A small sound classifier, trained from scratch.
Model: 3.03M parameters, log mel input, norm batchnorm, activation gelu, depths [10], widths [320].
Training: 18300 steps, held-out accuracy 100%.
Data: trained on synthesized solo parts of chorales (CocoChorales), 39062 training examples.
Rows from block 3 of a small sound classifier, named by matrix and row number. Each number is 500 + 25 x the weight over its row's rms, rounded and kept within 0 to 999. All counts start at 0. Numbers have three digits each.
After each channel's rows are labels from the 100 clips, of 14976, where the channel reaches its highest value: "responds to" is what is common among them. Only what is clearly more common there than usual is listed. The data: synthesized solo parts of chorales (CocoChorales). In brackets: how many of the 100, against the usual share in percent.
# c30: last pointwise conv (model.blocks.3.c3.0.weight, 320x320x1), inputs 0-159

c30.173:511487454509480512476500492532450467491506492488512470516502505511501493466444484473490488474479509501519511517461482480470476436504516535512507531464516469525549458490502555478540509516456469463520528469539516482500486511474471542425465506478501480485478497481498501480524520529463459501488496511448510475471480461530504522499467485524489467486495483487486505530486503476509453505499491492500523528489481503460474509488495469490469511509478507495521469459537498505494527485515502
responds to: trumpet (100 vs 8.2); note D#5 (42 vs 8.9); note F5 (30 vs 8.3)

c30.274:502459480486441473484514493493458497479497503515568494554516521516524468516508487510468489500518516488481506492441507468468533456518514508496506539484510523508529553508474468529485504552465494483476560487480532452479497460492515516506476543544531518492497507498493505509502530505494468469511525501492497496475455485448493556486492497527467491518511523514499501470471537513483494513503483495467502482484501494488495514517481500453538511482512505484550516439524528503490497483479504
responds to: violin (100 vs 14.1); note B4 (26 vs 9.4)

c30.49:482501457476492519551452468507511481443509467479476506493494492472488494476516512488484484496480506502501481516473497494475514479506463516497470525528529549506515499491469536509500514469461465479508456433529538490458549476482485490488523547484537496486510535496499523464470519471488478497474523476516490437543508487482487517507506483520479498486529459490492495494492488486459492493499508508502487533488463474491482491486521513501495531470478518526517508519501485487490503500496514
responds to: clarinet (100 vs 8.8); note E4 (37 vs 8.5); note F4 (36 vs 9.1); note D#4 (27 vs 11)

c30.160:530501486499573506576545480538507497511482522465465517475490444516512549506531493498505486510576536501464496406504502495480512488524505499489496474461478508472528502502494473501491498522533531508519527534482525493514517536496458488521526529498502477500517481533476490488512493516471509497481496513508511508471527507451495458510521474477491533484511502501489525484500487507513487453506513539535466508500495471494488509478502502516489513499456514526526507518503483525488483531524480
responds to: viola (100 vs 8.3); note G4 (35 vs 7.6)

c30.86:531497526455551504519440517495460526469550459476497495429486479479560490493502531515495488491506476515517485511499509527544469475525510453454505483487499538505517491465519532521510487430518470528490459432518513458532493451505494499472483493455474473512520512518493530566484477522520530498514534458518518537511509523471506498488474475480495509510517517484469502501500476513509502564474493483490468506464510464509498496497511498459484522484517511528485474469502479489480479531479465
responds to: tuba (100 vs 8.7)

c30.266:491467480594463502507473492488453507537475501485483499480479446483491532476519480490512491485562530487471522476523505496479543472497503475468488497505460531486558569521483491460501489500510569518508571478481509474474490488472478526539489504512510509492458461493498477489525501524488476483497467513475496481488465511497487486535548521510499485530499519476498505492538499490530493476507489471551496530488495507494484496505503491478533480508511508463487491556532470494520488520487500
responds to: double bass (99 vs 1.8); note A#3 (33 vs 10.1); note G#3 (31 vs 8.3)

c30.123:495469464541501521447492487457496477568472521506506498534499511480482502535464476491514473476497505505488454468563548501474512486482520544495475508487546481485476625503495528480457527533464536527506574480479496454478500503456495513484464535501519543505473498481483509501482516497531491515503511494477454528509462457510509519517543515521462460551517479470447543539518506511519483484496488506508512500504493482541501513480488501488548482502510477489500561483493481464518505517506503
responds to: double bass (100 vs 1.8); note A#3 (34 vs 10.1); note G#3 (29 vs 8.3)

c30.83:482553488481499508467458505517525527503476533527488517455496514455471515479501519483509493474479487525512477506470464529455525490477495501492586461506494503504531495478516516478516474490527483481480519494517506498515498556515496468473535497499555502507474561504471528518498565488484497503496497507473506463524510470521503484497473499477516491519483473484502547503529517500532505509488478515483497492497527467434518473498490485525484466507478485576538466513513513495481481534485492
responds to: oboe (100 vs 8.1); note A4 (46 vs 9.1); note C5 (34 vs 10.3); note B4 (31 vs 9.4)

c30.209:517536506464511497503480502490485491469501535516477490472495506506428497478510497495461480479455505488449510487533489546490505511497522533492557479538529446484472481511491469440490532440488487489522484526489480516521523519458482431475477500533503445504518481520485540459470466488492489499568488504521515474523545546495501488473494486493497516519505478502543484490523504542476507505494496512513475515504464461491509521520502490501496468509506485506506517498518481484494473495499514
responds to: tuba (100 vs 8.7); note A3 (34 vs 8.4); note B3 (33 vs 9.4); note G#3 (31 vs 8.3)

c30.310:473477518487497480545483505518487523516501509530479491497512489513504469482497502518474494499476513483500518447490517500501473545474540503452490632481509502507635501507479491582481495505454517472508526498497506578497525477548488499512495487508504503489500505501515517496496504515515492509542488505512491489497565501496480483498481510521497490517477498480522469512488523484473485507520490493481493493488536508515497472491513493493484488478511517483505489476482478461499521508503506
responds to: cello (100 vs 9.9)

c30.306:499525507515469486485506525516526506530476496487472546528506518475508481515499516514493522507512519519490489536548496478503457524505512510478508485526465488538469522513455468481495506480534509525525494500518494559492505498507528516504520510483493509518502500482486509505518462494519508550497505512516489495510533504520498483538527511539512536512483487465529498527521496504519508491494527497557491490498513527483481486543491463540499482489522493502553532480485499485522486488509520
responds to: viola (100 vs 8.3); note G4 (34 vs 7.6)

c30.54:483536481448525477542509498494501455451512497463484507460514466462539532525523561491503510509510539523517504550523453509495506457493498508471500524520493540493523475517560559518568524482477459496521457472565515506504560505515539477480507514513482501496500472514467536473474505498459505504499469489497476463505514458536501515482530486502490468506496504502502529477519525505467467480497490493504529438481490499545500503515458516463477479518523495517516499475493505504487512472489495
responds to: clarinet (100 vs 8.8); note F4 (31 vs 9.1); note D4 (30 vs 12.6); note E4 (27 vs 8.5)

c30.214:507462458490483475462474487497538508491479454511614482508449457527540494483500506492547484540506453476477501450467463499477475475506480445549499473503502493499505495463500493507429463466590481485489535528514516476485452499503537484486488514454500516503494514498485474497510507473487476518461510493486481515516509509470477551547480481484449507499498508474499508522509491459486514498499482516491494484485486533518490484458533494488550476501505526493472526502497511552453453485486490
responds to: flute (100 vs 8.3); note F#5 (31 vs 7.1); note E5 (31 vs 7.6); note F5 (28 vs 8.3)

c30.103:509522495464500475483477573461469503482494507476493466512508501541460484532556544565494510485472512498518534483504485475530485493482488527517479492548533472447500490518529498547525502473495509452506530479523522493461467484474495479506544505499500534496527531475504481520493478473531508474505486471512455506506514505475484502479494509492486454511524481505505451486466513506512489546511510483478498537513470503497502541491463513470467504507499514505502486508477478503477484519494496
responds to: trombone (100 vs 7.1); note F4 (41 vs 9.1); note F#4 (30 vs 8.3); note D4 (30 vs 12.6)

c30.305:494511468460511486474497497481531493504522487481537488470492510472492512504482537483511448460471539494537540492508486501485489526538475514462528493497455492493497483465509512474543513522505461562474523543506501498457468487505515485520516494483515507493479523461476496459472504507475478516501489469490496505496468491489501540476463496483540492478468486507505522486463521500494479500491512469503488511499482452515479554526459469472469511526522459493475457520508481526485492457508517
responds to: trumpet (61 vs 8.2)

c30.141:498499518516515460501557513499459508518487466513565478461492474548529540472493560476462460519520503497516451487450498498525473501536506497541484444472430467465507525451514509561471532490491489505543535506513512490500509466592506544490466472470528528493501504510494487489510506464491520508476527474481508495501496488530510552534500481500506478494523492500501492472494507487469466485502480515492515477486494489513447482512497519507530533478487535504504520512511521554488508512476494
responds to: saxophone (100 vs 1.7)

c30.111:501489513532539512465532505490530517468499479496458515500510511550542520544488488549518492534504481507471532503456478523450471490506493502497475474480511478484494511526489452481527488499518462464496506474518500488504530495530496501471565494474486508514526498532494486538475513486503493478491495510516485517484513467504480504515532463506492502518497482485511433478532482526502491501481454524494523532505481522502523501503446497482516469523448524498510501504507488537505536485512503
responds to: trombone (100 vs 7.1); note F4 (39 vs 9.1); note E4 (29 vs 8.5); note G4 (27 vs 7.6)

c30.125:481435554503486441512507496474467477522490454472549494518498494455512495521508506520512534526506478497484518454507468450440509524508511523511487522498518507470514480509463443491465546499494469479506497456479537541447481508476531512469552493473500510536575508498513499496513478512521451518489505520505525546499529532508490529496511524514526509501504505488477481503493481518463507446491523496459522526507519500521491484455513509447463505504454501531471508502503495498505493522460511
responds to: tuba (100 vs 8.7); note A3 (32 vs 8.4)

c30.212:531520559460505470498492446457497552470555501479490497527516474481504458446530524505562516528536455550484494494503523501535476479473504516518516489520536465466512532513513560478502491504491470477536455487504537483511512463481514537487486509477554468476546511480474510527536537496509515479495509478512470540538464463525506531520500515471544466465494520460447474471516459505496469500489533481521484491474593498467507529480488485513466482501501492507521521486475512513526497468494480
responds to: tuba (100 vs 8.7); note C4 (32 vs 10.8); note A3 (28 vs 8.4)

c30.48:509508492495512489488509503524490496515501475490469481437517502434502499502489519498514481496515556498490456523460530469479524475512494488453482495498482524519524478510520510493519500446487483478557463504643560470472526493513520460477517492486506539467484521506505522486493508444479490512492527501469493501541467463507526482489498502489502470478512467509485516516475547502526481469493497499506508475516505442500475478519488500498454515508503490488480488504499481465510480516494492
responds to: clarinet (100 vs 8.8); note E4 (30 vs 8.5); note F4 (29 vs 9.1)

c30.68:484518518522524502451502472513546552470541504458488445519493459496525515503567513474460473498496496516501522461526483488582468482524469472566462490548537514536498491477464514476478515510507485503492475513507525463524513456460512538530497525468525512519613481502528514518550529503490502490483513511492478487504480467499497468483498466517503512472491492450443508496558475531469510464513548494469505516493507480501498477477511480514470485510487498499488481544499514457519482566510483
responds to: tuba (100 vs 8.7); note A#3 (26 vs 10.1)

c30.135:529497494503519500520489518502460448429526525506511501513480561495499473498517517504551491502503522516502458487456476522496498521476509453473493553527582492492530482519491501482523489504465449436464491457483478511515531534496536488476528520437512502491481494507487493484490484487500479472514503535465488473480514493493554492499523513456493504457508493465512476518475522495520507487518493507500496481499481487493500474501507469506527480536512499525455485492507497468497469528480526
responds to: violin (99 vs 14.1); note F#5 (44 vs 7.1)

c30.226:455519484518506464495501469476493528474551481509526513467524519562505447483475452548494494503476455500444548477505536515497466505526517512483520538470499479486545475494466467529475495509532522486518520547480475539516490469465512501467482505486491457487518498510502472494479509502509533488541519495509543509484555503511491525483506516526532503500479481439491464557483497510501505466516499520522525540504523499510500510457521482498491448509497455486498524488475523479513512456509466
responds to: cello (100 vs 9.9)

c30.172:506489463561517447461493493499530524497432474473475483503456500502511497481478484480482505588493485515502461488529518467459499479479497514561523495501502485486481531491506526466450494484510487502465539512523491442533504472513500563493499499468471490495469472468489492525494476530532473487498493482456536460499462495474492476537498493526463489519488497483494505528511515504475475471505468511477466493484496473517506496487517482492481464458494555479476494530528493498509511502488478
responds to: trumpet (99 vs 8.2); note D#5 (42 vs 8.9)

c30.50:497512470507461498466476483445483490457487477486455522527480506498513476470450471505515497474507489482513508548487507512518515493511505511516498504473493475439462457501469524506515498478489478456567515455510490528484499506468533515491490536489567463483516504471495491495497512498557471482521536515473448498507539502480480512464519495518499516511542484457507525486493453478466477489512454519501518524492517547472490495477509520509508497503488476531506528505512487511520451485511524
responds to: clarinet (100 vs 8.8); note E4 (35 vs 8.5); note F4 (35 vs 9.1); note D4 (33 vs 12.6)

c30.100:495522501495450538467486497512465494501474491517475449505432514534509504488514522484486489467505513502457538499504563480466583473482470522460502495495508562532554523511494519497479525495511499496528507466502514558475499503471486480511503508515529516554520469496494482468522525500550491562520520514498511515498470510473505489485539495511510527453477484501492490461492513476492515510502493535505489466509485525508497527496478524480527544489467500495515477508480474520522512514499510
responds to: clarinet (100 vs 8.8); note E4 (32 vs 8.5); note F4 (28 vs 9.1)

c30.283:477487595498486507514502507473504517486531518504507500530498529514487534495557492509497489495507521464537508480524495493524527519483477492499491477512441505519523477513492528481489487458520537514519520517516507453502492496561491442495518517524515495504465498488517499514495500498485502494491504493459500521494534501507517496510475462510528478521522501490512520504472477494512469512463487499523488470488477486506541544494501517506488463502484480568497474507491477506513498474514505
responds to: bassoon (100 vs 8.2); note C4 (38 vs 10.8); note A#3 (32 vs 10.1); note C#4 (31 vs 11.7)

c30.118:471508483460528480516515515534555496509536514471532477506452478473495492487513550518448527490466496516530525528527503504510553517500457483519507489482448538528490515446508490499497470530505453555504538484499466508504430539505517531550540546493469548488488519487484529484480535469482458506481470510503516509479518474454509542492505506524503496498486470512492505489484514497489494508497517482532515492500509528522520518495494471487536472485507513507458463518470504523457495487493495
responds to: flute (100 vs 8.3); note E5 (35 vs 7.6); note D#5 (35 vs 8.9); note G5 (34 vs 6.4)

c30.284:479501547460564478552491498492470491488517496473510516478471479510528537490505522514530507496514529493458473499520493538499475487503512493479505483476466496490493470511521546519478480518499480528525481463466537504511486507498474454515490486487517499503473503488519495470508520508500496551494500509501511497486499496504502510481486434511499426446471511482472486485468499472499534510519516504518517505516529523522489507494522538466474474499482517532504533533504489511490503473522508
responds to: viola (100 vs 8.3); note G4 (32 vs 7.6); note C#4 (28 vs 11.7)

c30.174:478478482490534519537502481510531534481494497464471538480507477511466511452537503482540511513502494472489553561484482489465504440503504505473475453538493512529525540504487445536494464561556531443534476512477518511480494520499516504494506481511522507474516517501517511477482490470500496482500501501494520499514516470475490508497452488498511513469498474503511482474519492443525481488536506512481486511485508511476509478495490532520489494488536530514519519513540519487520532505478506
responds to: viola (100 vs 8.3); note G4 (30 vs 7.6)

c30.7:480512499456520500490559524491492469490504480440461490490495518536514530459522466498514487451487488517520499482513481514498466539482524471476512547447513468500577497503503483556496499503513468504507508478525483548495493514479513469519501477475497517509456517490518491447510510508509470505509493522514484493523533513498505449474501515530513484495511483503481529506493551513524504508495477486516567503503427513519515480481510494496548499462521527479509534507486492463511473504507531
responds to: cello (100 vs 9.9); note A#3 (30 vs 10.1); note C4 (27 vs 10.8)

c30.304:570504526479496456486517487526469516497520511591493480473462495526495531514525463474478509480499473460497520462506516529521510495497475455451494496508508482503502515450498476512504513512525535416516452502486506476462552529544507551514486501498483542506498511529481513502469485520517513491495492465478518518491494484586494522499479512484515525485531499492517539479528495459479468486450501515483557471502510510482485495508495495473471576490487492509497471499491497529511482478476469
responds to: saxophone (100 vs 1.7); note C5 (28 vs 10.3)

c30.146:476505458515533515441495492506478541484501484479511536488497494488546468509504527473497501474466469495488540513502458455500497498582509489490506484473552521509520535544517455526489470516477482497535489502528476501479459553487522469518502501502490516504549499541517459488536512475532522489500521503533500527486507521512480508500459440502476503523524517473477522495517468488494511491478514532497518502472479504468512445460532490495532478517503488479508505543504527503492511558516489
responds to: horn (100 vs 6.9); note C#5 (40 vs 10); note C5 (34 vs 10.3); note A#4 (31 vs 10.8)

c30.263:513474503495470472503543514517457513483463503468480514515478521548503534495500498501464494493490508499468484477531490549519501473502508522480476494525520476460492498506486481485520507514476444432470472508461507480495498475536508512529499487538487552481519512519500499521480482519472513486463499541490511497495494545574504506521511490495497521514533487502543509474541498479495473498456504491514536505502479495488506483516533510486531537472543536494524498499526516542494495524481510
responds to: saxophone (99 vs 1.7); note G4 (28 vs 7.6); note F4 (28 vs 9.1); note E4 (27 vs 8.5)

c30.217:530500506519488495511485472416504495462578520527485496491478479503508506441567520482507510563496491516486474562533476504504477536505485482510478523578439528592494526465501505448470497488487512464475461535473507495498496526485469477452461477504504521506556512494496548515515472509518547517501516469507522512503497487459498518534513500495508481509478515503506529477498503499482488473478493495486516515472506527501489472489521482516516512489502446516504517488478554516486533529504490
responds to: horn (85 vs 6.9); note A#4 (40 vs 10.8); note C5 (32 vs 10.3)

c30.318:531492508476536530466494500464494514495517565522473515463499492480510500492524518545513505500525472516481485475490482530522498492448485458562513494520493484558522511505465497531486577495500425468504510495495522504476478494477526524498495502518531490500448514508504531498522516491462468483503512526444524498522480475519517542548532492498485503486513508528486502488528526484491479521500514511532498493535482500479470470528483449481511503519509498485472535472526505494509527491506494
responds to: tuba (100 vs 8.7); note G3 (35 vs 6.2); note C4 (30 vs 10.8); note A3 (26 vs 8.4)

c30.288:508497501488497490529511493523499500505515514477511495427479528528514497465536543463490512518462483518472490512466554499517554544505542570490487520508496489527574488470552521553510517476496508483566474449474435544512524479501508463493479531515535515507493508490485497526471536516501504513481539510489503460472514458495496538480505501494481485499559502510535486543486523492506482490483509493471499504491530483511480526484534541496496499512527513513474469510529489504487489494492496
responds to: clarinet (100 vs 8.8); note E4 (26 vs 8.5); note F4 (25 vs 9.1)

c30.231:523460530471524477505465481526493518448518497539528527491530497481493473481548493461463507458478498480551515488461466504494506505500533524505489467510469524501534518554498555505485493499499454493512499511580507517448571493463506519487508508484487509497516526494482505476482486513510511478491518491496477521511535475494523502474464511515528485494521491464500503542472474488527482504520496521504510510448494476539511509556504446507469483510496513486534492484495484491508505488519509
responds to: violin (100 vs 14.1); note D#5 (34 vs 8.9); note C#5 (34 vs 10); note F5 (33 vs 8.3)

c30.246:496522484507465482514457459470493477450506505491513504469480482502479511538520523498496502545486461506509494529491482489524502505511487495533439518466517499502505503536510481417496496552481541502505507511515498485536519517531545449477506543512520548504498507490492471513485516505505494510483498490499486498481507434469517467497492492518500487523505526523553469493478538512530490472480526512495503500509469513500471483491503502473485516485494480525468526488484508486485483511500511
responds to: violin (100 vs 14.1); note C#5 (34 vs 10); note E5 (31 vs 7.6); note D#5 (27 vs 8.9)

c30.110:512477464472524482496585504535491541458507493547525511485496494536479521529517520548485510470488474481506483465496476481543458501517458467474483497493467523514501541504463478513502505486467470472507478518550510488488478512574485516517468503453518513480465509518510519478518467481498496499530488504520504483495488515502518474519554501516515505468538493470487497518497507482482494481468477513513462479506493522523493490489510489516561483510493533483555518545499511524508504489525497
responds to: saxophone (100 vs 1.7)

c30.290:471489489523506541502439481454516498518554559496477493474491444511543542521523478480513506507518482497478488483552534492520525487478471525571468459533524499477454554489472515426493498511512504496486533531489561429520484495449523585478491535500475468498478496507470493544527468523470496519492476504487490515538495460500514508545543504500547494506494511515477466520493493526544497506495487492492475482508532497509470486505464504483503497482460499520504511532499535496528507510510483
responds to: tuba (100 vs 8.7); note A3 (29 vs 8.4)

c30.70:497497510504498487499487489458465480467561537522478538481505516473532444493496565486512521536505476471500487485517487512475498555510522507519529521534448517494517467483539530497454485469494493471473519575502498515515525484502524499491448500469481497501467524490495513472549479494502490506474462474482529499458505491509491511511484521454518501525511521509480490544486506519512470498477515504510497491506481513470486536493547504503527502524504513547522485472487496528482508447516489
responds to: horn (100 vs 6.9); note A#4 (40 vs 10.8); note B4 (33 vs 9.4); note A4 (28 vs 9.1)

c30.215:465438469510484462497468482438520478478500465505514486493453488490518463510481501475445505471466503504469467471475487473483535505486454616479467502475482535521476470498488513499557462496481492480486458458494466502451580536469462487499502482469504481505531478472489461501516481478485504465559489512500512477494552509499506477479451487554498508471540468523474493515507450554483505538499486494493543541470539496488506493502510517482484482497468513489468447505483503480516491514502454
responds to: clarinet (100 vs 8.8); note F4 (29 vs 9.1); note E4 (26 vs 8.5)

c30.195:516520564498478474566474459511455478479485472512514510526512452493504488537533495502526506511554450498524466462499450503453454555532485439493485489496474477485467470504505504465517495464533532532498470490485509574485490530497487525498511483508504489563461495490455503474482496479499533481503438477472473537524463477484502541461497510485466486550502517487519503481486503490514523513521466475469510486504475511501514462486502498503495500516468491499486457486487476505456488469499523
responds to: viola (100 vs 8.3); note C#4 (30 vs 11.7)

c30.162:575482503506520503505466480472500522494466479477499528488478583465508471592493515491478493511539484477510479522526507536484514507507512491501514515486495512489461581502506509515487540531530495526533490470493477517545466534484531599484531600477514556491491478468435500487534472487518479488506469465474472548518485552531518464519483504540512498509500499490501491491549499504517523513491469479483461485518477490520477502518486515540471491532478460515500524540507510483481526561480536
responds to: violin (100 vs 14.1); note F#5 (35 vs 7.1); note E5 (30 vs 7.6)

c30.198:489475507469475501466512509546493497485490494442520526514476514484493528475530480501516536560495482512488516475524498525480507494509552473481500525530499485514599520489500486576493483534503527531530530445479491560493496535480510494473527500496503481515524500525504477507465547494496467486526512526538503526516546509486495554493507504517493490488480494461484499502484509464524509496469500487466503491488514468494491509484514516492502492493489487510509519465506484498516486504458480
responds to: cello (100 vs 9.9)

c30.186:467526510508462489536514534543481519540474519491483520590460450484501487477494543535575526517490519491438545541463446499455496468542516532546501517502527459488537475484464469481498505486584496509472525546517515531510496515476493494522488478504473508480498456515529500501491509543483514552496508502527471494508439488487498543468511478537517533518494525495494517472498473503493529502520522522507522510510488524463532492505547481498557517509521477474505458519497499471488474509534524
responds to: viola (92 vs 8.3); note C#4 (36 vs 11.7)

c30.10:529485483482481458474489459509470481425507490496524527477490543494495502523494455489482506561501503481518511481467502481510511534481451453464500482477523506492516513524510479466474453518468514496489542465511492490494493493492499519504542505482540472504491464498524544488511506493507484481477506476458471500460459464512473499481512486467498488455507537499525470463528490479503488495517484497494446514497501514488526506479491479468510468487463516474508430482491518531502489490519512
responds to: violin (100 vs 14.1); note C#5 (33 vs 10); note F5 (27 vs 8.3)

c30.265:507514524520557521426465472508497503491472531504460501547517538485439489522467478475493512508491478477565516513525502496486578514501547489508505513470477457518514495488478510487468486515457477487494509496538535436504493509508536560530533526511525533501488488517463509525465474485497477465505451483475495467566490453527497497417439499513484493473482463465537476515456474508500507508481514516494492509498497498487599529510486497494506482506512500541502454425485464525450501485491460
responds to: violin (100 vs 14.1); note F5 (38 vs 8.3); note F#5 (30 vs 7.1); note D#5 (28 vs 8.9)

c30.180:546504455501509530511484522476507518499528476554499468476502500475506477499497496504451490556553465542462512470525470460537475502502466487551501508556537503490464494504493467506498473503509520478515465526491545504497452466482499484505453497524485503498483468484468533543511486482510500457524487521500499524507501474514507448514461489497508506519499498541512482507550510508495473521479503469492481496479500508508500486511522453474502527505503447479512489495507537474502479519493485
responds to: tuba (100 vs 8.7); note C4 (27 vs 10.8)

c30.233:528515491517516504476495490530481553533525472491486562495502458487469514522531544493498512486522474491512514458534502498533453521496487497471483502544508441486527459595508445502549480513498478517500441481523484520459499523513471476489483517482542496513537538489507496454498479474509560523498491481573506504534521514489514541491474484472510479490517536462499470468518487507498502492516521527496565516497457522498569474497526507524514494523517487482487503530507491531487489512520459
responds to: horn (100 vs 6.9); note B4 (26 vs 9.4)

c30.149:548528534489472517477515533540471466500456462488494451492500454487465512533489515525431469478471475518510484479554491521495478437496538482516493539433501514450563444457469468578521489519519516490468532492521477532475509494493521516518572526502459538518488536492503497509482539459504480488478523511487470462488539518508498504512530516533497510472534490533519492458487510509493476490485530533535457491515527452490453543485469495491487516481465496494493496516521489496480445471486477
responds to: cello (100 vs 9.9)

c30.16:485483496510517478474423536495534494482486497501569516414495517490565501476491552505504469542477485491529497497513483482501499522496474483514492493530514464536477486475499468495458497536521484515473545549578487497481505456526507506495499497499530494507467510484483492502506487496496543525508457477482478480483481467487508534491494484490472493481508509532495507467469492488508497512500496491502508495512504533512489488518462497524554488478587547506523476504490527576546480497484487
responds to: flute (100 vs 8.3); note E5 (38 vs 7.6); note F#5 (35 vs 7.1); note D5 (33 vs 8.2)

c30.136:481528498483503508458463505491505491467514480507511486515483512514484472499478483468459476477503518529488515501499453493488525509456484457473456533480540526498498501500526503505503498509488480474481523463522493485483499545459527512521572529550486498466539520499528491496474496499485481496515465515491469532473547521505577490511463524514524491478528503508542525496497509489510507482502502490512509515457484493489480503449497476497523505492497490551488496475486497492513488474462500
responds to: oboe (100 vs 8.1); note A4 (53 vs 9.1); note G#4 (38 vs 9.1); note A#4 (32 vs 10.8)

c30.245:501487501535452534451536519472470509471465501471533507480492470496503507542498497477529521531491562516540515535507471508437505513491471496540485517498499460481486498477483506435475477509518507510509501477479467479503469476485559529444481513485496503503508469481509449458542525469506484515482489483483473496549415478496456548462427514493527512467492480453531504514456519464490490503507516514526469495492467509481483525487468488524539477477526495504494468525485480489474512525503523
responds to: flute (100 vs 8.3); note D#5 (57 vs 8.9); note D5 (42 vs 8.2); note E5 (30 vs 7.6)

c30.210:476492474531509486473558527522513492499545528493491487454487513464528500501450481462514516556478487524531493475497517551500480538496539514526481561510453486498531519478534524519516490487499502556509526517506507519510495507483539495463488460455487516506474504521464489519473482482495480482535507516507482505503518495486504503499525482500471479454504513466492518494508512489498465480498526486502504510458473491492538529531486493495526501489490505505498519476520485475514465485506477
responds to: cello (100 vs 9.9); note G#3 (30 vs 8.3); note G3 (28 vs 6.2); note C4 (27 vs 10.8)

c30.131:481461533488499513518488492490512488522489518446527487454429450478464538499490572494516476496489493496540522481481485517451530521540495478533506487489477531543493519442511521481502512518490469584550495529523529486492455488469531514508466514517503495532505511514496506493478503494515541516501483475510486499518493487438492515491508525475472491482503517528532508523451500482498495504481511493497507443493496506479485515498532523533555478471527502520456498451464549518479473456505510
responds to: flute (100 vs 8.3); note D5 (34 vs 8.2); note D#5 (33 vs 8.9); note E5 (30 vs 7.6)

c30.228:505492488519517489476520502560479505529512522535471489516512476497491512503516488496504525498447514478491521462538465499500524501434557506488499473515460471490489480497503509531481488510486519474478485570446510541476467490552539500480522500519499519545549525510470533544528503511492487497544523476526484487513499497533510498489531521494584535509496490503505504465507508493475521495489503547501524497496500500547495488536471491520513498487471487471479498514498508503472487534504536
responds to: cello (100 vs 9.9)

c30.297:500517470565488474535511505534551568525553551533504484487497498502480485490493530528548516500475493470492513514503501487504503525504566535482450527562479489513491534570541517490478477529491488473509480499485476507479490489512492488490523514512509498483510471526544510515508473475468525502492504495452528490491488490506497546521464521506505461522520506491483497523506482498477527552493485529511486512479509531523478500465492495496506481539487506520477510465489485505490537506480482
responds to: horn (100 vs 6.9); note A#4 (42 vs 10.8); note B4 (31 vs 9.4); note C5 (31 vs 10.3)

c30.19:534508565507496548503487513531490487482472519454524500596481487490527534499531511519506512524492481459538555508500483503496576464528499471509495513498526498511501512505546496505486509492504446509461481433481524513463484466579463521484523503504505525492500513496494514492480519494515482495490508482485491486463468520504494465509510481473481516520521525523494499451543484497493449496506467505494477508524502475474549537479477483510525488481468486517454450467504490509531472510504499
responds to: bassoon (100 vs 8.2); note C4 (33 vs 10.8); note B3 (30 vs 9.4); note C#4 (28 vs 11.7)

c30.101:488506494471499535521474483483549568507523487469472493461537480476543545497467494485501502519511487500542547507511475454541499533511452457569480482482482475553524527481539500485480504500549495505476511510514486445489499499455553510529487531481501504478498534503499512505541480482501511480489482462482480504511462455474504499508517548491499502495517518471479469505510510498525502498452531470492529493507511461506511522483451488532454466472454503507477502533473514491460481508504454
responds to: tuba (100 vs 8.7); note A3 (25 vs 8.4)

c30.29:487499499587510447488510493524491493491503520515478467481462514513502503489505530544457470538483496487523471452491515468521517441512473481478505523496505523521498489497520529509536479497514459501532462500530505499568436488490446511510501471476458537531492518512501524491512533492506517493490499506489520521480498501481506521501501497504501491490495438497484471500526501454486476505477469497518523477533472483492498456511503495503456512508491492525478475494492488540471460467458483
responds to: trumpet (100 vs 8.2); note D5 (28 vs 8.2)

c30.115:533459471481499500521555482556484543505497485602493480470498503535499506436513502463470476499507511516478482454473482465536511500507515508523490492512516479509484511490510474506515492489472469474466468578494468488496518541518467501513465475486495514471498532566458488488513476480514523487514502494508541486515528488515482471498500500520490511494535481501527532512530481509518459485487505494484496513488506453526505528489501510481545544511514584492497518478473480518496505529498506
responds to: saxophone (100 vs 1.7); note A4 (28 vs 9.1); note C5 (28 vs 10.3)

c30.264:532471482449461450480471488527463489533520467484485490488469482527500520477486529503500469548479460489471522539499490500459503486522478498503525457478509475468510478525495496533497536498483457534500533474489501485504507451495469563489502478440499497499505493483470495531477508463525481506474485474497500496505475509498480475471506514509487455492469511441490442496467486534520546464501535502511529494564509506465497506484497492519507509544474491509481466456510489471506515499499505
responds to: trumpet (100 vs 8.2); note D#5 (40 vs 8.9)

c30.161:500543525530518505480471500521509508491474521518494535481504505516500447495526521486492506450508502513476521512500496574482479490518511488491608532504510495501496485498498486512481475478509507503502517465501484483502512544469549471499517477479508479460496492486499493515512468508481476518551517482447478489549537514510497507528457532528493478512533464488499515477506536508493513481493492490500469502498509476460492503497476469488486473502455474509515486513481508484501469514477456
responds to: oboe (100 vs 8.1); note C5 (47 vs 10.3); note A#4 (38 vs 10.8); note B4 (31 vs 9.4)

c30.281:517534484493499512499530501483534529498485486542525509485449499540467534492499508527474465483487538554527482529463501468507498447533520490480482474492457468488481550492480494473501525533487495478484562467525471488496506551459493496458498472482480474499494528500514503486516512470504498506523512522475493460483475490482554465514476493506478469472578467522475521458522486516496511531503467514495474475491509513474503489488507479509481525508463497500521510525495511491524476500484501
responds to: oboe (99 vs 8.1); note A4 (53 vs 9.1); note G#4 (38 vs 9.1); note A#4 (31 vs 10.8)

c30.249:518556495496514511526496491505557514523533472493474523399525580497529481544459486517506479496507519480547539509512517492489509516508474491533500483548458483482428487524510511480499490480517492486514501513530466510493489476507546541491506545553504487498519508479515499492531491479470538490484504479515514483486522481518515436549532535508506455522493543518506499500518513492487501515545533517504491495470464498508501540499549476474491490477513484532489493558483509486483487493480484
responds to: violin (53 vs 14.1); bassoon (47 vs 8.2)

c30.114:477499505518501506537541489484537485508489518471521497431495477497522509481494546509502486519458503527537511507532489479498553497483488472462499491487483497506480483487519505462495491511529478523517548482492501489493450521510556499497504495476478515501475504486513482504487525490520499473468500487476470511521484505516514499502511502508503455503504511470512457509487528491486474480479482485491503462479499527460496506525502508526570464501509545493482486460453488460491464475492484
responds to: flute (100 vs 8.3); note F#5 (41 vs 7.1); note D#5 (30 vs 8.9); note E5 (28 vs 7.6)

c30.156:516491542489467492509476479459541474483513497463496526505473491453487561485517519496503537508463467479576508509512518509486503504483460514509499493497555477548480487479478448533552477517484457539501500502485516500456499516479489574538512482499502498541460452500504518500508486448501509498472515486503502474487479524485493515492481534509514489489503464515504507506518498457489485528503486497479476499511504486464537526476465450511459464491518467545480459479507485523511484507492518
responds to: bassoon (100 vs 8.2); note C4 (40 vs 10.8); note A#3 (38 vs 10.1); note D4 (37 vs 12.6)